Weights of a small image classifier: patch size [2, 2], width 160.
Rows from block 4 of a small image classifier, named by matrix and row number. Rows with one number belong to one neuron. Each number is 128 + 32 x the weight over its row's rms, rounded and kept within 0 to 255. All counts start at 0. After the name is the row's rms in percent of the matrix's.
After each neuron's rows are labels from the 100 images, of 14976, where the neuron reaches its highest value: "responds to" is what is common among them. Only what is clearly more common there than usual is listed. The data: stained colorectal tissue patches (NCT-CRC-HE-100K).
# fc1: MLP up (model.blocks.4.mlp.fc1.weight, 480x160), inputs 40-79
# fc2: MLP down (model.blocks.4.mlp.fc2.weight, 160x480, transposed), outputs 40-79

fc1.57 104 [ 83 113  91  96  98 179 154 132  76 131 162 116  78 140 142 100 163 156 115  81 112 131 148 109 136  64 138 131 162 131 112 155  99  99 140 164  88 107 124  90]
fc2.57 070 [115 123 134 149 127 160 169 135 135 105 172 104  70 110 109 102  77  69 114  90 106  66 139  90  98 203 110 197 141 143 120  80 169 141 152 117 161 172 141  46]
responds to: tissue: adipose tissue; tissue: cancer-associated stroma

fc1.291 089 [ 58 108 168 161 147 127 150  88 163 139 172 145  49 120 142 105 148 117 161   5  56  90 155 151  94 135 160 140 120 128 127 127  87  84 158 105 136 101 144 118]
fc2.291 081 [ 56 146 127 111 150 134 138 123  79  97 141  69 204 150  92  76 148 111  89 124 150 124 124 119 154 170 136 132 136 129  91 115 143 143 154 139  38 165 104 118]
responds to: tissue: mucus

fc1.372 097 [154  80  83 104 140 148 142 129  85 142 138 146 139 136 181 107 178 129 118 135 117 121 118 117 179 122  98 199 159 135 154 171 113 124 121 126  47 136  66  79]
fc2.372 096 [109 165 107 119 144 113 120  79 107 122 117  97  83  77 125 104 123 124 118  94 114  95 133 134 143 126 162  89 178 168 172  86 123 155  90 107 178 106 158 162]
responds to: tissue: mucus

fc1.276 094 [125 102 160 132 108 162 147  94 103 162 157 130 111 135 186 104 175 183  92 102  75 126 161 128 139  69 103 174 159 158 146 197 134 128 145 138  40 100  85  42]
fc2.276 088 [161 110 126  83 126 149 155 128 158  68 162 152 122  54 118 164 112 168  98 109 172  10 159 111 141 161  88 162 178 148 119 120 108 155 194 132 176 124 121  85]
responds to: tissue: adipose tissue

fc1.399 080 [117  89 147  98  72 139 147 117 115 109 171 135  59 116  94 121 146 118  66  88  58 117 194 107 143 131 144 172 161 143 184 172 106 155 219 213  89  81 127 110]
fc2.399 060 [125 106 168 153 126 106 159 137 214 112 148  88  78 165 167 108  90  99 140  45 124  85 114 138 129 122  80 136 154 142 168 128 183  99 132  66 184 140  95  75]
responds to: tissue: adipose tissue

fc1.84 104 [ 97 111 155 137  97 198 140 116 139 179 164 132 118 148 139 127 127 167 118  99  80 112 145 127 143  64  99 197 157 161 128 184 119  96 134 130  83  83 107  52]
fc2.84 088 [157  79 137 131 149 111 138 139 128  67 144 126 123 132 110 135  77 112  84  96 172  38 156 105 139 222 125 119 200 136 119  84 158 160 203 138 115 146 148 110]
responds to: tissue: adipose tissue

fc1.160 110 [114 110 100 112 101 219 144 128  86 174 171 130 105 160 183 122 153 160 112 116 160 145 151 115 123  81 105 131 131 135  86 162 124 106 119 103  86 121 128 127]
fc2.160 110 [111 124  94 115  53 139 153 112 176  66 126 165  85 139 131 134 141 152 123  74  29 109 173 118 114 158 161 139 137 197 135 118 167 144 163 192 159  91 137  92]
responds to: tissue: cancer-associated stroma

fc1.446 092 [137 133 125  80 110 162 134 141 146 160 155 173 110 187 114 127 157 152  94 123  77 104 176  85 157  80 116 209 168 129 146 160 132 160 210  95 116  69 113  73]
fc2.446 080 [147 156 116 103 131  81  85  89 104  65 105 129 193  82 123  97  91 115 119 185 172 103 186 165 172 179 116  80 133  77 166 110 141  91 155 167 149  89 175 157]
responds to: tissue: debris; tissue: smooth muscle

fc1.264 124 [ 88 109 126 192  75 141 133  74 153 163 175 111  89 123 113 160 165 102 122  79 126 180 153 133 106  84 123 138 148 159 139 108 103  69  82 159 122 128 142 100]
fc2.264 093 [ 48 134 132 117 130 139 140 131 150 155 103 136 142 150 126 103  86 159 133 119 170 180 115 117 153 141 139 110  41 112  78 143 159 158  77  29  78 136 108 141]
responds to: tissue: adipose tissue

fc1.355 116 [109 128  66  76 117 177 120 127  88 103 136 120 159 133  93 151 138 139 151 140 103  77 107 146 147 106 150 118 163 142 159 119  88  93 156 150  98 156  21 126]
fc2.355 136 [111 130  82 120 104 132  92 108  50 116 143 112 120 173  98  91  70 138 144 151 123 116 111 158 131  93 174 101 183 148 120 115 148 103 132 117 152 114 158 140]
responds to: tissue: debris; tissue: cancer-associated stroma

fc1.472 101 [131 125 142 108 112 139  56  98 121 143 124  94 109 161 150 108  88 135  93 125 168 149 135 114 139 116 116 151 142 198  45 139 191 135 102 116 122  92  81 110]
fc2.472 105 [152  89 148 124  88 133 127 105 100  81 164 111 169  93 138 121  88 147  76 129 132  81 193 177 180 130  76 171 211 124 114 146 129 136 189 132 117  93 119 102]
responds to: tissue: adipose tissue

fc1.254 112 [ 89 104 122 133  86 206 118 135 130 190 163 144  92 139 151  99 106 148 127  80  60 113 145 127 133  72 119 172 160 146 136 188 127 109 148 117  95  95 117  57]
fc2.254 120 [162  69 128 110 162 117 135 156 139  65 146 139 122 159 109 146  82 125  87 118 155  25 139 123 137 207 132 135 192 127 115 104 150 167 213 117 138 141 132  96]
responds to: tissue: adipose tissue

fc1.365 100 [106 120 151 109 141 213 176 151 133 188 158 145  99 146 141  81 145 186 115  90  59 120 129 135 136 108 122 167 152 167 115 222  89 150 162 122  95  88  96  79]
fc2.365 080 [129  48  83 147 136 124 144 127 150  83 143 147 117 121 122 170  86 115 104  94 124  25 137 107 138 219 123 168 167 129 151 111 142 169 178 115 123 144 127 102]
responds to: tissue: cancer-associated stroma

fc1.99 105 [132 143 110 126 153 119  97 145 140 112 160 113 109 134 158  80 120 175 117 113 145  88 100 138 154 124  93 140 144 131 147 101 140 115 101 134  87 127  58 111]
fc2.99 137 [203 139 120 147 158  97  98  84 161  71 113 120 109 147 138 153 107 183 163 121 125 114  73 163  89 147 164  63 130 147 112  89 136 105 115  99 196 151 149  82]
responds to: tissue: cancer-associated stroma