Weights of a small image classifier: moe soft.
Rows from block 7 of a small image classifier, named by matrix and row number. Rows with one number within an expert belong to one neuron, the router's apart. Each number is 500 + 40 x the weight over its row's rms, rounded and kept within 0 to 999. All counts start at 0. Numbers have three digits each. After the name is the row's rms in percent of the matrix's.
Before each expert's rows are labels from the 100 images, of 14976, where the router gives the expert most weight on average: "top examples" is what is common among them. Only what is clearly more common there than usual is listed. The data: stained colorectal tissue patches (NCT-CRC-HE-100K).
# router: slot weights (model.blocks.7.mlp.router.weight, 8x160), inputs 0-159
# up: expert up (model.blocks.7.mlp.up, 4x320x160), inputs 0-159
# down: expert down (model.blocks.7.mlp.down, 4x160x320, transposed), outputs 0-159

# expert 3
top examples: tissue: cancer-associated stroma
router.6 125:526491521517506459522515396465546565534559553528499547534547453508502480443522462458444460534528522479462472470533493442505502511426507484513435561425549471440432529513487510449432497439543505501592512511581541436415534523616439551476557441545528433509512464541418509530494497471455471481521523535442522504540494537527500515528526490483489478433462478543488508436468467512429476484533540520500481472463513503468466489528489479471513580471526537514472538482502496542476594529500452
router.7 077:475446446476474483522451480530498529478520471540489492570490484472509487520485457511451530572496470483487480472516413554496558490481536488557540486403477546534491467503507483442500484450559525567581488464568458488478489510525461499486507523648481497471483677504525478574511472511537427474536517487474521486471500551506433456454539523475478535456505481520440505492528497476511474486473527480443524433467528488514470491510473551465460526462497504484544459513463467617473536507590477
up.0 127:531543489545465571481492469453483504489519586466518588497477515562506414513424461447526451479477553475494531498469536509537482539533561522543480453514522414541496466510461540507539458555417531461539551483498554474544486510528467489515570559505553584434560495483490485536468485477518496469559483521499466487504479441485610483456485493454504542455477497476512534533501619446527414503515436466476498487491440499439446508506491490558580470516465449493534493427489572494484518496497535
down.0 131:483581523579451592581486460507568536471455510482494510514525465524537526532525511504482490498449521527548492483555495533453463429499456490412468545467467483442458492545471536527444462479540541499506531467512509485420607432467497530535512565513490457442570488507489521466509489447555531476567501569457500501510528546416495459539544439472461500506491503521463563447472503512493579577484519400503537524484548473547486543516497555502505445438537522511521437439454488490480530490542463

# expert 1
top examples: tissue: lymphocytes
router.2 104:526562497470495503494483442494510493477512438504520543522590487495444485469518513467476570579497489508538431518478564499476461528496476497533471564485497526378437567524513502494413482440485493473475565524465524516488500518542494561454558525560543498500478483476516506537491511491511558494475522481477398498498435466536415503530487549442539449487437494550572569565507506479425457431530461548527498462476498469525498531507554510451446512393584549527431523464531483513439498505526495
router.3 084:509535515488495539501477463475507512531431533481471532529525489492448476481527483488475500596486534465537471527510587555465420517484481540536511501500569523456455514551513497491436488354509507424551516531464470482434518528512470507527553514603530496489563477448480475570485537502508543492518480471461373518483422476528538479466471475448464463514471470483547603477448520532502475489470440512481555461471552506561462512544511453456514528403545529521562510498539518471567491483521527
up.0 088:454523553523521503498593541454485455497529474573546482419462573482481448494456603503515495516503512498481561528459449487516473514542523529531497489502526521431472577461523440443512473480468456505457458512483482574455480543469476380523485429526529553560474472536587561524463537510517488567399502464476483437494488477509462484505475523469526493527529544457555480570456491565440533462523494568522513557517474495469568513543468498503508481475547516485450604534531530457508475499485504
down.0 080:489460545580473487508526536505552568456521519480466435465510569458530548557472526487523479458539551500493467472514499450476439524484483494520495499563516502478571461504477533549519448572419447406492533521554517470506509484489449552518472537385530457470567531508489498466568543521535513468461491497430492426585517483480484550559539479480461586508542496533477515432505537478483524590488448485532541578511425538500474485495541462426458492507495497529544469468484475447404515509505507

# expert 2
top examples: tissue: mucus
router.4 101:494509537549459510451485484510556501498445483494494533513508459463433468484446512461471530501551577508569492521469517494513423530485478517519538538492518571477497538551523545481515498502457467424487526497423501505510529502497461517500538530613553415479554561453458550578498478575488512496474458438483419519514358483540530358552457505447476503533533468501497565472478511492476493478479385525543540493496494492549530489535467487491486494429504538539508512449496525490556534507483502
router.5 102:514528497520503494499490472510533491535567519505480520519519523507467476458394481460463429474498570542533516481461504563499434495462481499517482505413520494499460510526495498469523529403477502433512560452487462496465471571569463535516598477601526456487527520481463531605480497564498497483539510551450442522528377507509509386479452524431500497420464491522544534527466527494473515493502425522455525460547529494505501455527470505465489523436502539516501547471599530537534538477539488
up.0 098:520447490522516522500454548527516491531465455451524488481524532577476475514567499473532535491436493464514527554473544544469614477510492554431557507554445459538530489490462558526502461518536483613467434572521581500526548463513473486448447496492430518459509529490521491486549438475583456547509558510521566483448510493505499619498534507471551548525454523519441511538499477510551439564470514453471468446463490471503524459433492447458465519514473499466529436480438469547464540464499471
down.0 121:526467499396486468476489549511446491491522438479507461458491544473467506512514493513524552492544465435488473520430551468518521572528523539539483480539501515547501446463547508487511498537568498576455466565518463494602412527558520508435473489431529530536404523565543484437520469514496478463497494440507546537503516463512521603498464554542533554501536527482497487498600535481482401434513481553493490471438442509503485517473528463458526481502437496436466509468465407486460456504527513

# expert 0
top examples: tissue: cancer-associated stroma; tissue: debris
router.0 085:472509493471506512492388487497525524480498504551504524578530465498488499491504478475444497511529503508518506474479531514511647536487519468559501519486503505471428488553541489495471448496522522473589514484496489505464501520535479480534549533345546462492505531445542497424466485509479505483520506567470661539512494505509510533514452521498454510472489498506518515471503530500490498503493493463486500434517501485504443525299515494467473478492508509505516496479501473627480528528515514
router.1 113:491537545481456488511455467488502512493498507536506543544572414502490511520516455433513484511534535561495422452501537528485543472471497454523494561444489482471421466555506445427460454441512498466588522432528533517429504530565522489545511525423496454501489422469492556486479538465472523481528551549480578571514516575489377542535481502530467467423481474577473506466512505478464546476514474500481530453541542493483484493433517587510421490473523512543461522455477527559487543509561468
up.0 113:475463551549530504498488477482485504552571551490566534510519488474486521437491551536493516477479587515507504496484536473545477456476463540474500539477501434549476474553456478487586552534529487473453526528467507467456536465464548515520532539499515472415515447516458504506479465461463536579529460411409489480452512478456525475510483457487539532525457517564497505525444521501436519481517469561540603538501514564531476482520479569445530516475439562579482554457518551455569494459382437
down.0 122:497443524493473515482568494521470454539495433542475533528536575552479444552552530497501467445462485533549544581507472545451433439521486507494487511570551549532496539535489493541556464504552554531426414461444538558510505535436439464450480538536427462504500578485566510517489512453524499513564509536528429518477498488536443536432496465493475459477462500499494472559509464474526496522511548487431449509499530375511531504585471498545451508517457497502514432503490454480519462433502551