From a checkpoint of a small image classifier.
Model: 4.67M parameters, 24-pixel images, arch vit, norm layernorm, activation gelu, moe soft, num experts 4, patch size [2, 2], width 160.
Training: 19000 steps, batches of 128, held-out accuracy 97%.
Data: 22605 training examples, 107.6 epochs.
Rows from block 5 of a small image classifier, named by matrix and row number. Rows with one number within an expert belong to one neuron, the router's apart. Each number is 128 + 24 x the weight over its row's rms, rounded and kept within 0 to 255. All counts start at 0. Numbers have three digits each.
Before each expert's rows are labels from the 100 images, of 14976, where the router gives the expert most weight on average: "top examples" is what is common among them. Only what is clearly more common there than usual is listed. The data: stained colorectal tissue patches (NCT-CRC-HE-100K). In brackets: how many of the 100, against the usual share in percent.
# router: slot weights (model.blocks.5.mlp.router.weight, 8x160), inputs 0-53
# up: expert up (model.blocks.5.mlp.up, 4x320x160), inputs 0-53
# down: expert down (model.blocks.5.mlp.down, 4x160x320, transposed), outputs 0-53

# expert 3
top examples: tissue: debris (38 vs 11.1); tissue: cancer-associated stroma (32 vs 10.7)
router.6:122134150140134131146040112113141148134134101138117128121140104123106113138119135114132133153155135117142131132128134130120157123125123114127154124106144127089097
router.7:153142140114122137130079110100115155097097146111119135132171103113105129133140113122168113149173130124142123137141145135121150108133110109144119135113131100118119
up.16:129118145168134091156132120135147115110193125138174132107129156117127141172140147119147104092122135172127086065134107107196143133095122134130116142132104147093121
down.16:151137115077135131112165155093129127128147152120077138104139134169118131085131094087101095150133119092105150137130133129093140147114163117152084103142161112164117
up.17:133081108146118082123146098134108111163124133118146179171132117154135076107126134094112101109136130141126115111159066134156118098102131128118108122120137145129134
down.17:090164131138117165111116139156141147089112136142127088135133104091164163153117132118141132121142134117121111126142117086131135166103135116132081127102189158101112
up.18:139163117122147168139128140108104159099139119139078112085120180167145139156119117129126123146112124093092164168122174117093118147149149130138121116159161111105168
down.18:148103139104123080138148149102144075164127161110157130121148101097103123115124156091115119079139125122165157097109150141157106122109152157127139118119081104162087
up.19:135085141123099093126125106142130092164122114146173126135128125154106092132180121118137128125135099166146103087127104133189148098129137105131101158106127143103116
down.19:142122111095116116124151156121141170120111130099085108139132117094114144141092115125084133133147155086113121166099152130109075169117150140170158104164169149129120
up.20:148055132139099084066139131119142072131110147114178158143123149128109082098159115131128123132121159149153116095135132136194124111137111156128134145144097172153159
down.20:146130149114091137143115151122108135159078130116137071112150154145112158175136137124124144112108117079113157138114155157099136105123140161118163075120124066144116
up.21:121114146145087144130182133127142128124181119120140121130105135134116072126095103110101134117132141135170136117071118154180068143121179146163162102128163150163126
down.21:129097133121102136091125146127129099160164174171166125106102150129112107108138105131142131130116137108140113126107192139146073143126153171161146117111150113165161
up.22:147158112113137161150127143108087160106132119134070125105122169173136142151124104133127120152110108101102155162112180135090102135161161133138117118153156101109149
down.22:153109122102129076133156147105140082158133160116154128114154093095114134109116150086109127076145119114149153105115148126158110140095148149133135107116075104169092
up.23:152095089116169090126155138135131114118128112120141117103161106127095085113142114108103176162113134158146110170095137101149097146119159125136129175163137152089130
down.23:113122098110153131124145153109102112109145143134145140147130139104122123113106113118143144138140131121137085148125144096164101164115151106151126136146126122109145
up.24:107124140149139106123136127093114129153106114149102126082116141201118095199116153101103123120111179109133140168134134122115119150128161115146150120175166162096155
down.24:137121152093145124129167134085158101124178115112136158104086183135125119147133139126168085089103118128130147107128127091143127121147124135151131112151088117140089
up.25:143161125126139166136131138114107155111129124143067136100118171178130126151118101121120109141106143118116163159102182138084099151144158135140119122160174112114161
down.25:154107125109115091142160147107137083139136163099144132111152107096122140112124148099114126078148121120155159108106143112153110121100148158135132098123064096160093
up.26:119139119151115158105128131167104133127148170090121131124127138130144135169174119189127142117110168137114105127124146107121112122104120170104106128167129144105134
down.26:110093140125114156132077112145079084137141121161113103125139125140149155148146156144129142101090110147147122114109157133124127102154141088129122123138116096167128
up.27:129105130132071142166124151094109135125114163133118144149109104147158146072126044112141142151131079128104119125127158101143124116134143126156123111115128107152134
down.27:138093111115110104131107144156159107166133144166119107172128109155122129136117112118094114116123125138135122057106140193168128129069164128126101089106122130166107
up.28:128090148114096094140121112125134107158117099154171124140115122163114114150181120123116144123129080155125092094131106140171151091146142100139130166115117148102127
down.28:147153115097116122130133143122141166126119136110075124156130105085112147124071123142080143139168158087108142142111152147107091172132152133152143103139157157132112
up.29:126091124103084133138165129153102123136152112120125125119115137149153108156107079159118144130120073120131113102101104115171108121158141132143123114126135148193161
down.29:112108100144154114114143113149114105176128159137151153148110138147124129109167105145127149094112111132123120108119118151154114126133134157116115135107082087130139
up.30:136134134115116115161127097113147113166116129132179098127106147139131130144155126155158106125120082154088133094143103125172149100133129090116123127092117106097121
down.30:133104145115116137090172145112142164167126117125096139143130114128117124138115123110065106091120160097108118161118141147128094147132159119141141145174197162152135
up.31:136107129115159076128161130078154117135148154118172109103112127093130121122095163121123117098132133137126127116158104096187107127089158103152124133149141143119113
down.31:169098096090105105114120141164147119131146144173101106093133126119138099096143091103106130174137140123139129127148146152107101088099105139137111137104149158193171

# expert 1
top examples: tissue: debris (46 vs 11.1)
router.2:120155131158136177102110150131095117122106130158106150154143134168163148144149110155090141144090132140115131163140192160077099115129113119121128135143139133149101
router.3:121156167160119190112121151075115130128156155148109163095103150156184130143134112150118067125082137137110137128133181110123109121156152109161135095159152107138117
up.16:107135129112150138106138158134121129137158107140122118108169129134121084140128124104111170134133126115199111154096129139115104165122165126125156156156183181129135
down.16:139115091135104113115107137140127076148130166163137117144092110151139134096113128151128165138148113101095107096160138112151107130144136128128116099094101129125103
up.17:105112103114147111106166122150085122128115120166167079136166125142115144177141149159111152149118083128106074131136087151141135139107178114142109147141100120148129
down.17:087120111080142093115142145092107139154130123165156144127116147121099131133144098146117136122108099092122110134084155134153104179148154157154107118105155129112115
up.18:125126139143100123145146124112121149103147136127107150077125151155139119123072085124116111139129110143107158121108132088132088140130143134154135123131148158110175
down.18:123123098120150083149141141128180099102135103106134129184133096084115132154132097130080126121099142148172126063121126174138107093101171126127172128091113155139091
up.19:097131125152123115128151130146116130105190123154121137087145154139139133142058095133119116115111126169101148108101116140123114130115108170138131114128108131110182
down.19:136128120119154102156141137125160120084110103083119122155147078042125146127136102123095145116103118125148111109117113128138142107100152106106186127099131124105085
up.20:094099120110119114126167122126092128123128129156155120145133114148125141123124132151114130151119079117092074127143121123150102136132184130151118148133099109150128
down.20:099143109097135117097135146104109159132131103169139126143123157116123135143149109135083151095126100084136111132081158148135110166149174148148137121116138128105104
up.21:143142167174116137122128066139150122112126116139148176145136142160129121106124130112114118113138167195119119103112125102146141109125126090092135178086147102115134
down.21:136106126091155084105117137115099117128152096155119124079126153130108150128139104134100119158098116110111134123100139130136155142122139154150099097121136130163128
up.22:122126147173130125133137044139121123110107122173147136147132130148132147132137136145111130122123129188088117098146109110150147108126142077119104143097108115108126
down.22:095125129090170087103116138096093153124155114177139128082135148128138162115138088133108111158087113102081108140094146126134142153118149175151098097119147111135118
up.23:148113144131109121114116143119161073134117121142200143150105112138117096108142138090123118099145156144170127090116136135212152096130155117138143147131135123149131
down.23:174119128110176081157095147090168144123091088113143108116116118077109149134111121134118147149150111116141127100119125133175140146137093125126127131102165152126137
up.24:134138137130096139118149174102112071135164137092153152134129040089133116120112150124140162144097138128127082147113107130119126099126159131105206125134130095151088
down.24:146155132166131141120137080155158125136149162157100075082128139121142116104115161124124148107147153132098149142170081109105149097121071116100112075123131137104147
up.25:154131147125131125130138108118116118163161119182137132136103116116118102117058177120127157119175109127134153139142122084131099148164117089139103134130154133103110
down.25:115137140121168107136131091171150184129126095148096087122161192149121139134182116133121144155115132109125090141125116151087120124120104157117123134144161133091149
up.26:115119079144137110121144096170124113125105060142137145160172136115113115160128119125114159103155118177148130115118081167126134141093119101084135132097090166121192
down.26:089099138133110111153174155083113142129104103133133168126136073088140133157116110112155094124116074124143121112126116154121091150131113115139133134131121139132090
up.27:123121118121092111143142167122140112122173110153128144137132145140120102115103108124103131146134098162147166108088128148146100144101141133126120121098141150125153
down.27:148103087112107109141137136117122079112127114100170161162097119124111118124126133150138112120111115137147165085132091115181162059126150098127140104095107118147102
up.28:127129127136103122157145126140137158108146133119105144099121152140145130128070083136118099140124121147100169112115128136123089113105104151140116110121134157121187
down.28:130123101134157100159151129131187110103125099092112097167135104063140127164124096108073131124115120128159136088128127162128103100085175121111189100092133155125094
up.29:145142161140092125204118098106110156098141121099130139132126129144135135156146137121153126127153131122084154116124119096125166105139121091088116116084133087049126
down.29:155108119137131100147142104119122097141149159108106161115104101133114114102122136123137084115087162163121148074146118075147165111101156092122113157116135130124129
up.30:149159161155107137174121083104139152137094095101126165146122156140129101157123142099128126142171129111113155125148123100126156095137148075068177116054174112080121
down.30:125110098123146090157161146078070102147152133158145175095116116155129143077128111119125104149067119162094140103110124100142137115123153145115119139091130095141119
up.31:103098127088187119129120120137181137144124109127120110125144128100114152145111148112157078062164125128164185101120123132160124171139080162186097159141103103156163
down.31:110165137176108163145159099136116139109141115154131166097152122160158103153135128095148089149104116174142125155158107122102103092111135088068125144108168143089137

# expert 2
top examples: tissue: smooth muscle (55 vs 13.5); tissue: debris (28 vs 11.1)
router.4:143129098106184146106115126119121095123123125126155105131120124104100126149167175165128151136104110141128132150125133144121165159132153101157139102187101101157093
router.5:126144118155118152082145155113085089102128143132156157140086163143142137152142131174111107137076161142112125123119136176132130106120134162149145092164111152178112
up.16:175139147087082125142131131092113116150098139107135139134126083117144101130112125097127159156148062096130092142147141125140120110154157073105144106103141119127112
down.16:101151120176136163153150114113142133117150146140115144139148119157199111121113114072149074115127132111135164151164095085104097126088118096101063135079159132111092
up.17:156098107127143103136143086123126132161074100140130130140106090129124094089121142118140142131180124128098117150167132085125087150138105075120119156131164159110129
down.17:089121142164129110189154092119131180114108152080125122095113133142138098130125127118186088148115169109122149147153084101126142123126100159093113108130161138087131
up.18:101133139133162119167124161166159137122145140160067070083156128137144160118126109092130136117102137127152144135118124156081135117049105129141122140116141148113148
down.18:131156124076128124133125142100127145090158128106127139123116147114140197112146066178121127141117078103117080088116158079111112157180103146141112141117140131130108
up.19:098149089099162133160135108138136184129137120140073090118120138135177156148126135144095150148102141073070115167162124124067117141115141116108135105133163146088124
down.19:142148169110141117104073165091143126132145130107128125108114149091106120153150149179140132110151165124145128105158160131125131145183112144120155152165158167120134
up.20:127119201149092130111133140112124123135138112149148153097149174176117075111128112101172085132131160117158110124121143124179134094132125145113130124147152128149149
down.20:120162143156129140141102137153137115086132146118147139126121099093161143112071118126145166104160141152112119097143113087175133120113081120129137144077115133120154
up.21:108116110152149109127117106168149157128128102119125143147106160112106149098134117144114118054182157151128181075106132127131127141144065174142118153136120136117160
down.21:114144135171112151162123137116100134109157141132169134117144101086165110146115149111187121150123113136156135146151084125150112105145136090083120092103120115110138
up.22:141131212163106123121130117110119134133118093160147163115134163162112097140136122120157066119140132136135145100131160126175132064163116122115119139140143091134137
down.22:107158133147161127156082144142136112079115146114149140129129087101163144118098107123172156126147128144109125107154122078169138123123078123114146138068131126118152
up.23:157119154146133132139137128114147138129116119114124129089117130135112095087096123120177096153120165146136147141106143129123065134109094147115136139124171132129141
down.23:090116136108142127177139113110136175140113119098107115107117160120127120146146148136179108140138143100126118133144127103129120150130101152118125135153169143082129
up.24:111062114141160076121147110161111126120151147148142128126141138124111143124118151129163101079172134149123156104155133087180113149133093118152038158158114101136160
down.24:099093123104106141157170133139116116119136122155097115115129110165167096139150100083130092144096109116157109166127111107123136113089132090126113125113178149147127
up.25:169153115147130140131137088108132141128093101098131141134153095108142072137132136100146131151180117097133092166168131080107113145141121096087143140123190133101120
down.25:082130120195146146123144123100105153154082157084133134143133139166149106129111149141132099111133152114089189137174115128113113128127132166082131103152136099124113
up.26:088120131161151129136122087175145155147117091143087110139121152119134171130131113141121133075170127153154174101111119124102128133124088140149117140109125140120154
down.26:085133126159134123165169118126107164102143127162123155100122131132150154135124095134163094156089110144107132127102091116122104133161110133118100087125129097102124
up.27:145118166130111131137133119097133118104133139123098128089150091164127102124133131070198079148103134113163103135110122112157129119123133114123102152097160126137117
down.27:138146151148106133113116134137101114135072107103136121137157110126109099179148183111137155107149147112162133171152117168136120120160142097087138106121152149121158
up.28:110092111160164067130134107168154132098118137146141099125120161147100159110114125123143096064151163142117203079125138123147124144089095144149101128145110096137164
down.28:120097131132092159146164122113103120142172117161115143138170113122158071122124147083142090111125080097183132136132115115151122128108140062119097126106163121144101
up.29:104089122139148080137139123172124144130149113169108139122138128119136167106132101148112146120136124153105110101129111111116126113105060169153090168122114155121168
down.29:116143126149092129166149144117120176110092132121141145138079122093154148140107114156130149133116109105094118128105121087166099163166145133112124105117135122087134
up.30:107107113162138098129139104155116145128112109130135123148112181121118139143127129134119118046163161138109164101141106147103130151083115166157124095142115148127173
down.30:121135133148117135150130162115123138095159114134118126093154118084152117158113121109173113154116149149181139139110091155110106119149153118104141094127123140119159
up.31:102092120160166066127138111161150129097124139150140086112130154152098158110113129124154104080138167142122199095112131126134128147070104145152100116142117104138166
down.31:107087135108092158123175138112102123139169126154098139131171116128149083126124145081147078107138086091175138150142126104145118133096130067139095125114168122150096